From a checkpoint of a small CTC audio transcriber.
Model: log mel input, norm rmsnorm, layers 6, width 384.
Training: adamw at rate 0.00064, 8800 steps.
Data: trained on read English sentences (LibriTTS-R), 15625 training examples, 36.0 epochs.
Rows from block 2, named by matrix and row number. Rows with one number belong to one neuron. Each number is 128 + 32 x the weight over its row's rms, rounded and kept within 0 to 255. All counts start at 0. Numbers have three digits each. After the name is the row's rms in percent of the matrix's.
# gate: MLP gate (model.blocks.2.mlp.gate.weight, 1152x384), inputs 308-383
# fc1: MLP up (model.blocks.2.mlp.fc1.weight, 1152x384), inputs 308-383
# fc2: MLP down (model.blocks.2.mlp.fc2.weight, 384x1152, transposed), outputs 308-383
gate.509 102:121128143093134152089100159147194176169143149150176146154109107123143144064130116103195111129101129145152108116173193119150116172111109104163202141104126094099156104140150178108128129180108089150113121125131146082127055138125149
gate.510 098:174112144181167120120082142099143119138116155104149103134134103139172145114146135097178142191110142174101140103124150191133164094137143129122177059186113142131112170083132129140093172126097150155180123144075135115125131077135104
gate.511 105:142190143197222068159119159135120131122115130099111115103166116097096130131158182098168161098139086132164092165120155083179139063129167109161147150116099141161127133119121175089132081111081058162156103119146141084178139067190126
gate.512 099:163160178150163176115108105147090140129141177142154175152132081103157138166136100106141107121118118158075079140098126176139070193075189142124166171152136140142115108150151151096096102163141128044099128138145075139164124133123148
gate.513 083:129136111126110098068111126110140122138082141118154064106143140100151077180139173146174104162213129200139100110148155179137101184099167106135078143088154196168163129139180126074094116120141077133130143120139176143108129138192108
gate.514 100:107123125094088091098145131151128165120156111148171120179126106135100120128183138138113165161142118119167102100129124151125107168154143156080076056142154154089125119076195081119118090127162100125087068070152164067080127191135114
gate.515 106:140116105138083188096114115158111172120140168115105136135239083100148095142140158137151196097154133142122147099101068029138151199108138144112114191090107148102064141192131194169170071160100105084161180142112084121209136151106103
gate.516 097:109121073129183078088228145102124099140092095132145110102129123158028147142154170142123154124148057109139111126191162159103158120132092134165092102081109116158108135110152145167066143072125170071077091109152163138138120164090059
gate.517 097:120024161104109147102161181135158112100150135097130101143149103146171152129150133133058076143149090116118153098121148098059121144134113173124114078207163101098133121157142119128127083150168132126096145112169163139098127202149115
gate.518 102:093153133118128182126036102061109146100060159143117137162167162102203120189116179148170126064168124144131130147105137131189147186116135116125087191098105101193076140168142126117152083098082163104176142171090138079192178146141138
gate.519 090:123046134141157130103099138138101143129122088143118123130150109141105114115138167142092124049117058139139104213135131182192141096087175097160193129131151128105122169158105164129137174168121140156128104158174147100175136153154076
gate.520 101:157120137124106186091094119149109124117144129123170140130173035074133117120115140151145144067088117127176145190172096186112146092103129175124165133096139090128092146175154119150106172098112151082161107159098118100159186105098139
gate.521 106:172143120122160108127121119163090114175111137209136087106129136167151108102121200115120105156144122140100087163167095098106102132120115142183137154130166173065169079137113159132143135130136109137043194148107140168141117115091146
gate.522 113:171166113152051052073132132144102168114156141117164102148139160113074146103135119115098150131168111168173115174116105120065102139155156108072185108094100137105127123143129197187092118126169105140089160162100070092141071158092083
gate.523 089:126109165126150203144121046122122188110052099117122160162107132040134137154178065125111181042117146080128165103169191161203170223113123127141087123158162156186100132080132118117086072154120148088148129049136094146121131135132113
gate.524 109:148078112140147134097145103121181175170114119102164181135172158095140119103196099120103190189152152106149204100145166058061133197092176142113130102063133129130073134154157121179058120054111124148121157152102094130076136110141156
gate.525 107:141092102060109015097149146159107142063118142120139168127146158145079131119119128133149121126078096110159168174179213121131103211130165122119147154148143179099164106139155096178093131143148076168113147138133118146125111119088074
gate.526 116:136025106138155061123079097133105084166096135141096117165147129131096049095125141142161151128076127123124158103096147113090161067136161147081121131090088164094143155173162131073113073130099150144127140117094149137109107099110119
gate.527 110:092113160144118100141130094153156116092066182116131144208133158102145105157180178129116115061135136112143201170138171166070169148203165171120113107129184147130114164093123123178065073154147080117170139127168154085077121093135105
gate.528 098:125125090126183158134166122131115140105105152120128085158161109106156157160175084186108130038154154090118099118119138139159153172133146144154169132096189128097210156114177173110045094112152125119120154205109171160095099112101216
gate.529 092:108151117152132163147139113101124172137102117104134165174143103096185206104170079142098094105159097157165121083140072112093122169100196120127122136169137095126156110125159128113110088108153125120140168169144156103120092181161162
gate.530 096:148168147156113155121161114142112135131100123184125214129122194090121095119159158092115136092079129094084112150149128130147080165088171149131102144135173198162161152090144114109179117151153155157143130080170108131129143130117107
gate.531 080:151169133081101186088134109132140136128110183128122130145132157054145085115127156059167146103175155086107164080183105065129145154083142097099156134109143140143081117146139058130132140134181109084178109102106113081199096180174128
gate.532 109:125121180170110154148157116133174102134150198171106124131110160202164093100154119169137174160161146101194117141157188165077122090126163200080114114127143164097125127153181131161082144116122133105162192136125157131125125142065118
gate.533 091:165064075180119133150138167088173126134132108150125083138149136141165144136103230136145137091104158099137214158165122185161133114130195104113135119133178127149045084158186123147146072095137099125164126189110129175085073121079121
gate.534 099:092112144137177148179177144108122100155155115115143154101156083118074095122112143084124170117097171107109087076126118105084132098118142140154160104091121145129127088158113139101133172106076087152151114090095113096220079085142103
gate.535 094:097147083092153070157145171120149161173153135186149161101167071123058142113134183108166122084105107132177127122048154085138058114136171060105116145117057115125174143123172165074142117117105196119148161091104066049116121135127034
gate.536 089:149139130091116137182118131149089134097174160075035121178134194115086131118126152148141087097102121125176166137096142154128151148104139112144181144114176136122139153092133113106203159198148131128049136128115148101121081100190144
gate.537 102:080064111110109119113148155129134083140164135102103135045104135161147125110168144173053128064185149138218173079114066108131120091170093175171088102078079088115065150129131142155117108108149145091145096160114179132150128163153060
gate.538 093:167139218144160118135115139100154161138127113122129180129134065147139170199091129128066081135107160169100141123094113135181109152099094138142158171122118153114164131142082110114106125079133162160150189160124160115143152157132168
gate.539 099:145089129118132153098159132105108090168171115135148134066102072132146146158115090112112110089167103110132146093150152137136157128111126096167144113163187069119158115120123098138090153108128121111085114150185163078114158140162167
gate.540 103:143124095154088154141079147106149135134140131181137102127169153129142120120126147130180133076066117127170117168203137182147142198110119167088114033131126123119141088127180099117093081120101119120134206104101101164152136153086087
gate.541 095:121159078121139167135070132142103114104124140152165129158139136153103102153161084092148100096151145116130117157051146209157088113135136142080090155158141128084104109107134121129128121123165164149143177127056138155142145123145080
gate.542 101:132111169154092132121158126157156116131164117130128153140077136165144136077140114085082133081152235138166169151122172147144124174119143117087184120113174159059145092173143170075124188074122126116100129159156167149155129155102127
gate.543 110:121143122099144143151142058105177102165103115132121124129091085141117123124129140142141076099109122150154122103066087088115110149087205120050097144077121156141099136113138111125066135121129132073121103115179062155086144159117166
gate.544 100:180134087082113174103127154096118201150155134145129097115155131085105095150145130115090106170157173120151118105130146080091077133144117141132113109174124105089145092132123130170126233183103148117121134129140131142123174133123158
gate.545 084:122103220175171126111124153165118137137150104127138135081125098090174050113113117083161137091167085094165138155140169112136138085085195139135110135117056144145120131172145135114106134095114099122155058098092105128159166125133123
gate.546 101:117098135183161144114136087162117167147141152137107071218167165146087092058162112109117175179116137081145079181090151078039151071150138185113113099113100134086165114146137195182166085205111153149058160057129145183194121104128137
gate.547 098:133156185197061108147153114137123175122149149171141127132154162151156094147160082168084181179078113130145177191214193137088167159102147119131163097106107118150170124124156088197111138121094128086122161101136137116093145183101150
gate.548 103:131189105138084161065146027097136112139169139152179149120085073111113131127130104137147119089170103127208113104122065116177042117183132110112131136080096121110158154133152047135102062041125088114140099142128092158185148146101097
gate.549 092:133090126138086138086119141143142129131117110172128124124113109147120113070151158069126071149040086157133175109126190131172149134136166128086153158127147107060120134161164070169154101148131166121113128169191107118131161179173198
gate.550 105:148107134119123125177141135146153138141135135098105119185123138130137074115195092173113146184102181135157150129093137143105168125188144181077118113117111153142112100124126095122142085149120134124195150165153134106076149186155149
gate.551 092:136145115127158085112140126099167074098120141106144127121108149125085149152109123053147156122093093081096141092088100122107114092097073040156151117127128088162136162081084124109096142117109157154092084134070149070187124091147168
gate.552 103:136122136138111165141132163043080117148148194108076139150189197140133135099153100152141133159121099109154142104142208132101119204133180132122152133089129109147096125105172104116107105135153087149139112145103168099101105145177080
gate.553 101:149091129192133103078063103126134086121141174127120164134137102153201072115212137155150073128144111142131064117085164153087170103124167158110101114141132082093089123167122114113170106089100166119168122149149149066103127077167111
gate.554 102:136087161131171142151143131146140123115125102139146163137145149133120130152127124136119162093153126066157147097145089099076179142199094121105105029117166118130116131122079090124085121072165134105177108129148152147136157131200178
gate.555 101:139099099134161043149151123167130145128186099130130126141125168175143123094103109096136080109159158149165127124124124110103088157215096102134110090130092136138071125108100112169138095149110097163138158103111154042097125169142171
gate.556 101:165156078126184121130192171094107107107108119105105135117134142126152091116067139098111172095165120078158140138154089152159178088134165123128153106140122143178130232069145068123191177093117175138150126113098116146121121073166093
gate.557 100:166160147154126121140141057124098188145154130114137148134175148120096161098113131101119198084201099160145080131095126155108056045124172167157160124080095159137088152142159137144136119110098113148136131141152120146165124159128127
gate.558 104:124109115139127126149118115086108145148155097156118104078128134108103099170115119125133163163156137185142064150086189191122121065126178213104118113137139144143134100137144102112049148168130111130163090116091140117162144074172132
gate.559 100:121125103129170101147082129159139150094120164146137172138133155153127130112149169123108126118085132111105181098074111154164093146085176110127147147123120118104094101085098095177106096126135188149102170173119106159141109124035129
gate.560 098:153076096150153185104135120113141161163149136175143088105163181136193185184180130129098168140149147118145113181110189070162065107149148114107122126100149137102089153166150168104123097137123137121113123127149120220099184149084172
gate.561 099:179106070111136088168110148143079129130131136056087157107134168104118171135092132112108145095099089127134197090128129196135127158172134102106113113160136127068089121100153033133119095091098085114120146156112117149111098097083053
gate.562 088:141150075111113105138153126128154106175189113100136077165156142062141115076119073161108137166071090112143133161126174115120173148125158177145162183145173113146171118149135086089169149191148084176104133109137112127102142132153101
gate.563 106:141181111110101088153115139087143181118123157150149140126108108136140170161194109167218161136124141138130148190155179125078097111138175116084128104142100128086186167082084142093132078082137136163160136103144131081161124184149107
gate.564 103:152105156158093148132163120104132102115171126144130186109095117117140153086088124169172146135131134140125122092165106083089150161107137132160140117123108094125081153114123126112137139152152118107167121140130131083129119099191165
fc1.509 101:117119146131084105097182172142090204083102138163109136093141145130178127095177124160152116162181119154213127138180139137089119093153093177092182173120158177126110095211149139111202118085154108175183140133138177116088149105156151
fc1.510 094:121174110107075157086133157087150168183098147137116083102198124068103106117103157093131130133080151145077090125129144115081049132100140152096141176103103119086111162110081134130201146198122096113140147102148146171138147128133118
fc1.511 099:122133103077139112115140164128127108130075106212150114154161126068185161128100119162118144150113110144144124106152093136163070157113169083142087109145086170183133149182152155127080166089110175128122115131118159138123087170080144
fc1.512 090:146114144092148185147118130105141114164139138089161120125081125127119157108149000102068105143068162153059116137058136128123146160105110094128085064091109071203092051157092120111045189185107118130104124129152132113098143122176156
fc1.513 092:094131164168144141121121151127107184100155116112116135106123157168132170109164116151049149158110140096101132157133180115068112097107213122220116154110103112160107172104085181227166136138127137116152086082146134151166135060143135
fc1.514 102:182126110144101132058151113121135124148169151165095083133111152116104114107185121122110125215125126130180158148150178092139154119127128153139121131169184081152123094115122221073078133136137153100091142131101101189086165140131151
fc1.515 116:104065144137139070127146081119156078166085118119109155164103114162120123093138172120119149202116113133169116122154189119054154105141105162085127076118120146102133101128161036126072102142128066201041135109179169148092100117164189
fc1.516 101:101150127151207065110225111164130168167101139155125147135107136168098161170127136145155122110098103046111133145185129117132136107182088132154118132107116154162073148126161163154104069202157112151127160146142100126141131156148095
fc1.517 097:123117111152121163135162117078134131105169126126153115147134149097144101104098136111188144102102155141112205174153161154148201161183100111129173129076112102171118091071082054078137175166109049150121102093145091127106168149142151
fc1.518 102:113149136193201170198131127145097126130132144092086124171159124117114136197125103169149139097098181178112145158122116100144202134106141141122127135130094158123154142178103144142149145058130153086231144168145087127150162139138095
fc1.519 088:069110087157106074127159162133156134106055162142124199147084142149116127149073153096115195157125133108091171128145141124167147097142146176086170160057146143104138145140111138144141087059135131110146136146132187087156170100095048
fc1.520 095:114097154117143163166108058103117143160143092100136124187185128133171167115134143110159147170146095146196077107093060124147147148103132139112085142114111133127102094119050143125094092136171097080102109078144087101120081144127126
fc1.521 104:134065172173073136166115080108155112132128161171119084113111150149116118081164102118106143128115128134151180111095193167148087135115196058142084149211172102160105095120160165143149127172167117053134113150088205165129114131120168
fc1.522 119:111146161142144156112073114079165121152084086155088094132103128103100103125080153100125189101108156110094176146112168135118151105158053158119121070111148092163164112142111142148148202184093116104121117135143222123142191097095131
fc1.523 087:130189136104152180148125179150105047136160125158123139177174164167136121163105137096159121167101105196167105100108107044074064140094163200164173127163134128102115106135112180144225212139113134140162103151111144153113142088111217
fc1.524 104:162134157184128136176142164134139127141131146139116128130183159132090082141107144102134145149150108135114064122090160120146109106115155137142151097135092119150178233109136179098170139144113133148209133121146098132104110168109119
fc1.525 113:148160126066174111132160106093117150101089115129170147151132114081118148159089149127086127067118109145116164096150161157139115136050122097149180116154165136112117105168086092143138177150085135140161144125158161208132110094195160
fc1.526 113:181145132111130059154145153093080143112151101138150127117102115060110133112110135103135112091091097120102105107088144108111189086137114149193196114193101110151146098103104135107144146117117137142172113161094128073153103119131128
fc1.527 101:139138053098154080074138125139143187110095181151142158064077130153111115128183103140147137122131096097188156145138187179085162138147140133135149135080089082110125148164129126165155098060211120128093101063145123091185118132099122
fc1.528 100:128176159148136140188132155136140121119159195178152169082159144130189160116144051125107130185212164118078122112126143102149125102095148151109110130119165143115139167138155085168138075110133132106183123159115157167175086147055134
fc1.529 098:094131152111172125149109107154137109104126160126144172181193107177112184125137091145138109160154122113140100086080113138094092088128132132160168122131118093175097184126117113124104208128098135146089179149141066165116129085139148
fc1.530 095:131125115114066169168146105115132060093126179161191170145144171136109093081077167166191088119196026124129081134133090086155156146105096113159129135117183131113159118144122102091149123191118084123163091148198133122203130157145045
fc1.531 080:166087154148094110206124178071193146122136114103086100110111168142132107121156102159072149155100113169152169182088177136192096129155124122146145146126093076137093140108112205116135106202084131145128167150157084156144071136100094
fc1.532 109:138138140104135142144097115127074107112132146096116145155141117139091157169104128137117188170146109150156107070076133129133145076170116127103141089134133111101150100132110146126103112147109097111122146130111129075145125125158113
fc1.533 083:094146171078134054098124113137072136108110179138113139088153162114126073106189125136185122112164172133134077113088169138143095163158147170146137143152131116120166125116067147102148090148153185101135142123163120081154126126118109
fc1.534 100:074184134170114111126032088094122120141110161108124148228156162149099124145181098167062110136192127144164102148071113137097144134087148161104154130091096135163098130157145142169113105229108138146083118081137170121117090113101102
fc1.535 098:081089043144157120107132126107123096115126118160137106088131113118168093152129184149143118150174136148123179135122152169118185091147134138132093100110115129144110172112110153122092107176094150086166101164152108171136157089168129
fc1.536 100:156103165124104127140114124099126115144147089100208113123146006120088143136123158058146112103137092130143143113099097136161164106139112113117147169102118106081154106110112125065208137151144155165159097150091147163150145143162136
fc1.537 107:103100117101093169119139109158117119137198136153140124046109146150053083108108149121155108126096121098178171069114078119119142077144128109147102109140125128107112107121148088130190116150142168055093109089110096073132107155141068
fc1.538 110:190139168094141168122159147137146105127157193111102092120162139107107100088059199116167170110158098116134114100124151113120099111092114142100097118152099123141176122136156123083109146091065103098110091115111084155150144075109076
fc1.539 099:112120119145115078135154129163135131100115176106125154161102097130129138211145097135108133159178158156107141136084103063120164160140150107127126124086164119130147113143137117199143147131080103121165110109170143085095136178154117
fc1.540 104:129120092105113059134129143121134139156163090112140159138116111180061131108108053139191164142163089100125118110093101159135127122054131093114138087071081079068148111172156120141109160076110139109107219118085117089094115140081121
fc1.541 102:184129153139132107100091069122096184096086143138159114111094102089074169083136117066177125143226109185136085135121129148085104115065105107113157102124108141128132165170129155117105127138157165122155150118161151131192158144118126
fc1.542 100:080138190149156103157150093142151114136128100087138170167137115148092135131163147091056175097165140097165179119098047157101165187169089164149135130156159175111112092088134067129112119043157089061092113166114171144085120104136118
fc1.543 118:102116123108159162144124122140123123126136114097116107138104098184134136161147152106171136123139063115121058115205109137104175102169088122146056088072141102128041152100128152097083071081204117118099148118130118091148106138177141
fc1.544 107:097126171161125119127097154188117090137077185079119141157093103150226156114128126147172107112163112132114133132143063223150174141161149099176142149120117118058155107145176104165123148091139139118122141158046135100104156132188113
fc1.545 086:136154126076127156167137110105128111142139065160126089178186145151122111146055148083124116168099173156165094090138113133198122120095094045080110132149119134071104138141079122120121155140123109090134081101133131153107126127132148
fc1.546 105:126090101158145052115119140109084111138105137166134106160132130168150110092099157129072046128158150090178118033095076165161125093129099150111116097170087123120124121142164091094105106094116179151135088066095125093109083130096160
fc1.547 104:118134135120157159151081094084134177137046156117139161153150117089108180104122146148134136159079133114110142150072108143125120145108105149111073145096159166114111138111086121117089141136110135191144113122133100203066160086123127
fc1.548 089:135093115140113110155101126143144115142133137163116118097155104165089153074120138145123104148159072167184173118114109129136148183148170153132202116187099121147141186124143121183147072140122089112141178138168085107090157146155058
fc1.549 094:150155134151133146141123152119063118111132117110138146137159131196136120097097084109188144098060159118156129098132140168127067140154146129104161105112096121132156110134160143181128069162110139130160147181137168119171107096103188
fc1.550 103:169120132214141160166132115143133147094166188102190123133143145149103080176175112141141122150141166114169118157153139177085163146127127180119162189114159134120153095149111134097083139121097140067151164150155086124156194129150133
fc1.551 093:166103150144139173118125129131080139181117175222065151103186134153086131110146199164121112087139138104067173137083079102185129151121170124116113157097116124137108154143180149111143117138072130127126140124176104093149113099151129
fc1.552 114:119115122126131097136166083088114055136162057146101086152178169115090163083116164106129124087135129130089180107134129135078147093098140111099136091100211094160144150143151098141084097120153129077094090135114164154099111101149117
fc1.553 092:138152131111132142155135142115107192114115163113160162168155179137119136113069121094131084171156123100122158112159098046167117154149122093144163156207160135071130122085113084121101164114097131118084143113097111112224123130188149
fc1.554 112:121129104112122036160118121113096108122175150118079120146141112145076152116157072138159096088118176137106129143102161170165100112120155093095134171091057144075184142161154177122122127169093134110148133130108143077130102124115099
fc1.555 100:160132170131144143125096142090108114124151144171134136145115095108166118147105119109098083074187110121143078122200083081113075100107137112145100155130076168105163151125202112104069127124085142090172157128095070169124117124161085
fc1.556 099:155089089085169052167037148089143115142152118121186091089123066168115129118083136095153089165197076108146095170158119208126084100110138105118106103209149168157123097054149139117123165203140149166158185107052147153140147130126143
fc1.557 105:133150125042163115132096204156088125149166118141124156084138106123164184131151150086096069156137151101093056080180140106194145141124104136156095142162113149124142157119152162108162153177128148150072164121114121136115094187150159
fc1.558 102:114118184117161055117058110110115144119152159137132125152140130129173167131147151105137137064161050148111169201153150178075098123122179122093107161141148126096117101092097200187113133160110139108088159150091117105133062157119150
fc1.559 099:135139121114156163085141080108126133151118120135139169121125077111092094103150066105074129122138144152142116125141142175125117131126153177065110136109176136132126123125145132164155163149102176184156155168179177139079122161090169
fc1.560 097:195103088177113140128115145130151171129109094088130111127136183153157093175164135163106138107125166116144122088094126137116097069103117102132156089133112165122143163145172103163077129096150150114197156144100088163102084129161110
fc1.561 105:145074086147155064153117136119104127107105154101135118099149105117129148086115094107137152171070123105135126148120173095096123099156134179086068088144117137078105082101132101142120101138157098156128162097158165140141114155100138
fc1.562 096:152159158115129119081141106133167133108083134141136115165104143112113123150093082119062106121137145145062094161126139127115037092128107111097119159116139141149182085169118110160046146119114137166058081073101138112167122159104095
fc1.563 097:125080173148109102087142175162185102096181131144128116105122101116134079116101101134069081156066183151083091179162116155117077101120092078111186185167063133108203133132116171105137170171059106065125088178083096073090123135125173
fc1.564 100:197135084156123103052156107090129077137167196125141161117104079171134136119089175093179139136178150109152135118218127173103096133178116117109138127121069141159198126123114096106151132044154061084111175170114113128115149130134180
fc2.509 101:193115087109134139153091119135132210115128183091157129122140144095161121165100134159139104104132155158061117189157117122179105126155079145142143106124158157121117157124101160146052130087087133109153174147158107093139086151113164
fc2.510 101:080137104121096075140117153124130080106201092146104132121119155203151121119100093147057069082121134159116180152218131108161072124164152106119092174101146172156113121090122171170109131119115134155127101147097162104093145142089130
fc2.511 103:174136112153123087136094148114077141109155144160078151116158154102137121113171098093119135134162130162099152196163165113150153149174158085110114185092129109136156155151130164099177140077135133154173082108155112141160124068087151
fc2.512 083:134120105114142016125113158123130186129179126130123093105114113136166140108057173181187162124142099152194135149122172106187157060136113153162099052167150118122154088136117126107174126058175147214154146149129151149156125123111142
fc2.513 079:134083125130135083115152099159191112108198119100108143136159154117159147115118139128117104128093098104134214078100131122142168095118119144111113161164116139063123158188147179111151125118153095114097092132144132194082126092130171
fc2.514 092:123203070117144137109093147115091142147163158091181118104098112134137161088136129116190113143134171112153045113116113183089123129137168123150118129139133144141184152132140160154193135185108131121092191077102173106129121096107114
fc2.515 121:127134089114161111179075039131195136168130048115143080142072115095145104116145108116157135112133150148080096194122089145159112061162127112090112152114103158105117121134151095144102112143104084111144108122051121163126117136194132
fc2.516 101:144166101136106147158112131077119097093095151135123183130109111119152134094171092052065111165119141125151176105121167174085102150112151096109116157102116104117137155144088096176160147107149061184103134166156117109080109035115148
fc2.517 098:142116119120110111109100127114185129130099129100101175113092054087122135119103095115136076187058059137169131101130151090087151096128152121082100144169109157176141114184091084115158087118144105127156061058086119114098157106136124
fc2.518 108:069130138059199111116095137076158142080075130147164132096094084125104092076186107125077118082120121111189127096100158146162074155123163127167105104150161070138105096123082140167126115146087128153062090108117198135174124123077126
fc2.519 087:137149206124094191105158084132121107176138119080041048131198121104190131137148220124175146177139061098173134066127076129129138125132101125121135136177118127154115174166141083088131090161177141072107152154127113114092121133096180
fc2.520 096:110119159054148176135122158168154123131134155132160080080071104136121136102172139156124122105109141110159091131069164157102117152119145099111082068144165130112092152141130104138163094108130118128142186153151168136141114125162154
fc2.521 107:103118122116158095121104123080087146140121138077140196156076140128122124126063085099101137130116062098078147114098077133195155125127113135060090174063106124134094158069138064179151125092112123161097191119127041135064105122113085
fc2.522 130:180088123118151078227101116117157178122096094125161169158134163150166089133089110108069103127137105170128146177145143142123139161174146131148124157087105115075143088153105164131099111093103111161133085073125108151033137184133169
fc2.523 085:122109131123054108105112136086130128125045117184133151133091112065086152109141202166074075078110126107140182129144147110100212081134160132150111149105183132081095120095112117125102124103091169119108130116088150117164128111060136
fc2.524 102:101145153166088127146094128158121099073135098067077155166060136117148095087132144149133153067179139160132134087134072224168067137100075150142151169100109109116160137123143111136140143136147131072134098107121132108076132112171103
fc2.525 101:125182100174147070112139145156114077119104133085066177076108115166091127126181025131135125215145133179098125118168160086124163126166131191110124082116125130118129099125166171178131126132137154128124149096106153097094113123082156
fc2.526 116:092066140163111074108116094126077134091082128134122138139115136192170115129144126088139078119128164130057140116185185185110102118099099075098205166097093140102135167171161136129112125174099111098153106065149094067090136150131163
fc2.527 107:119132114063115106090110054087131151133165129150142139167107111154183123142091127131123125175113130138153135134123098080118191117170143124077102183139115144084102123115109142099116115165116080126161096139195069178075154140150154
fc2.528 097:117099156160118069119177146075187107115123162119093101143151149189146119153101137122115137073110166148183079146118142122127162131132088184080110179088125104050095158123129160095069116176133107166175131102115111176134133132193152
fc2.529 092:151110172119121077110105131100130071128173130107119068135157138164215126147120077198141108124081151116135086140165203156145077146169171111142104142134158132050151107101110154138148113152117116104129159154157101115075143091169167
fc2.530 097:186121114138192087102075103136095130078103064152136109114137138094156103118130136133134152131179185131119116175137236140143106114178184214148131094121189105149117116128125081142115139073182114140113101137175129147077137094134164
fc2.531 066:117160150120145082126091131097112105167103121112161084121113108159184158153162127167156157129163186107167151136055135141069102142184124118157123135063116144131094127103141133122138125167111111166146091096202150115153163098159193
fc2.532 113:151141195150129177082158136137103127054147125140073115113109097126175117177145057169062113083133117174096099155151189161157116149147150131118103119114157144126129166101136115088117143172137154122128118157091127115182106134078153
fc2.533 091:135093139099172095057200133134193103082157152077111177125139138104113125094072144201067121134118118124135118188139125132123151114074105116173079184091137111127149159166113162127137158153105157106074162185164153134138139141091121
fc2.534 104:072178134091113099147136185157200071116140086144066136105091126144101145072146094150064110143115121122109179108103144153130107202143085146177123184164160153100137150112178196097173111110057143106136138168114167104091105115139164
fc2.535 095:131089121137103099127141074110161127115113134162157118076057073106101157127151184097112075123104120122141107063132113139088089095138130130102115145167185147060090116117162071102069126121129119098103156101132098135107130076149186
fc2.536 095:164126033093096118177115097130113134193108148116176170130128160139097118113174112160083127171174137153098159141106095088078120120174186182088123080120203111114178144111162090194144097114099103139098122132191128188120169123094107
fc2.537 106:198116129130080158163085148058103148112136121113176186200045153163170133106071144117074168097142133118115108160108107118184057143141133121153200154153152094085125127133136125185077141166146080154139094193093153138056110146150127
fc2.538 089:109081032118065125098161184129170057170139143131158122117082119142105132091135137178174089193160093120157072120135088149128155094175184090074121210146115150105122118170141090091156123053164116164084144112138123078125118180132095
fc2.539 096:086165210087116150149162108079140179115137122132149077128128146145113098101128149175092140104155073124166149127153128191217074176099123117152157129129071116140106166115124159104138168126098099111189053121106097120131106116101092
fc2.540 109:143116137148207189051126146146113101094194126112090126060121126123130101144134151159129137101108125175148142147115162188098147096159149136154160167172152085148150160152121140134114200141157166154145087198171123138165165130095154
fc2.541 099:145162068089112112155139167156128110103153120130106084148172119165134116116110107145091124169106106095137104148164138159098125132110106113049092095086129102124139145093161122078141138145144141135137117167099147148098115105142193
fc2.542 103:107122127149053111089146096132108093112095135159090138086112119090129126101092082203130140170063123141140125136142095131168117056143154084124158126102090078149138139079068141120150162125116105187146166109064139113149110129140132
fc2.543 128:087083126119132109173092132135134091127163118082099149118134135163155136111164124144103092092057157149098125129132072094163096100148161150095132060095099103148151102072122141152120097123119127154131093177149132113066100160179121
fc2.544 103:120092171140167131096179118103133108066116117177111111100132097115054111116118115182081097145083126149084105141146145119179074142103109181132129087119088123187079114116134129134130123132152105108158110102131178137164152167076174
fc2.545 082:119173173137100103122170113112126192147089090164149115113154139169129115065132133169146103177038147108109152115134175132119125095160154112141105166139131131194124106111112178154145128094141129116111139060176145095124126117084134
fc2.546 104:129183138165197194090094131134101045123093098118082089136152092096077121091145114176085180124199104095105094158143147161143116166147144092142127122095143125172149136129147183091181110148137158127092138095134111148156131111100119
fc2.547 108:102115136128082095153131158113139096117151125120049158140125110159120123105100104105165058152105077103169144116104108094093170114072081136154145181112101141142149095159119091098195160115152133146102092111109131114106138106174063
fc2.548 092:127107177127157135119145123141144200145114116133161102220110140139146132148089200174194158132099134092120151115160171086086117164119105146168123127176138135093116089136109159136123123152069167121093125144129182073132149136159171
fc2.549 083:124123181140224058152133115131117098111147154138108133106104112138128148125117116159079108089125171142132183189134123168153142118178164106145141067174104152137116181151093139144168155090170072140096045105170138136103119096114154
fc2.550 096:124107099110127104124106108121124103105143145106112109125129138122145114121102138153159131071084124090102136190100111110081080071154184102118100102130186124131133107067120142069158130114104155132092149134119165149121146118177132
fc2.551 102:140198143147143135195137115078126137106162141083112192111076120149101122141119145103140135158133112095158158119127112212099200099122108162097106147089070132131110116093123099082145137115141125168195102077067130145119171147128134
fc2.552 111:157202206133157160098146119073174171108162107109132145162106127116162119102131131102111123096163122183123143149133092098166170139139163085132136172153107092112118116137137118088118127156134174121156103128167096171130160197114110
fc2.553 096:139180109149113114138106151115092127118088157096106130136187152089177169146192112148142189143164073124061158164113142185155209139154168115156197120108134127142123167120168085163166138110123110149137142125140122102096126129110155
fc2.554 107:110133156104164172099069134117154174134182097163135099071084132122133112103127193092173165086189167105106194143112111152134126107138062133150157125145142120114134141122117175108111167087125160145155172136084134103161130174109150
fc2.555 102:122148154104158117113162144175142127104104109094148072144167111079161165108140132170196179141146133123204073133105167125102164116129077194111099146108140099085131113107151174116135099115155159142138131175052221142153134145157168
fc2.556 108:116084122127116188064145179166087108164139158164138132109067173154128176161152069151131119139112125103060110151070135144097155087138125138151095144122150124154189156114133123148173092118101163133107209133182112123145145131184134
fc2.557 100:105141049156178122117141101113168033137143151136100112128094103111138125064092106128144180078103138107181151106166164155134050112126131127168140131135132173201083139109142073111152100055111115148139156132132150139168146060146151
fc2.558 105:169130094121154163185139162159138090149075078160104124103148133128095127103117156129111094194084154108139147077095109145171144193162107088107150193167127114171121139159105104134181166133124150180096122129166177149150141159081185
fc2.559 089:129133119157180135000127173133118131151113132240104127082183138080089136179192084140127146190109095108157141152186164126175109117112135144171095110112094154167136127175155122114115124055111123096087104139190108070196132098072053
fc2.560 099:128115079107123057177152149100102108126137143123109084136124072154069138104060105146180140190138103091154157067086118133062171164129153165088123208198134103101129130112116065127152132115105112123094173112083135120138144058108088
fc2.561 109:066108165057149136077148138149115144105104143151102085098197145086155154095136145179101110130152130146104130104102183117185132131148135140104105158129158119124106133138164058116154129058147171174104139146178118124137113097055080
fc2.562 090:153085134098136098170152203158116186154132137094137117131180148125165119092109132173098146054133088105166125087161137117146179131162128090144111135111138124102141134139138162088138139137141160086188166155146116128129129148059150
fc2.563 104:083103119140058121102122172149149147119120162115137160196183199126133108116114097125071085109137144108107124177179115134159149169171137134066093128121114160107139128120169091083135096054129036120159122075083117154118122104138050
fc2.564 110:173167133133146173137153082125105196159128132099123141116181136072200121162139202075146129145127127136181104118105191168096142068103151174126130173147095150110129124155114097135066135104194118176148129116138111109155134084136034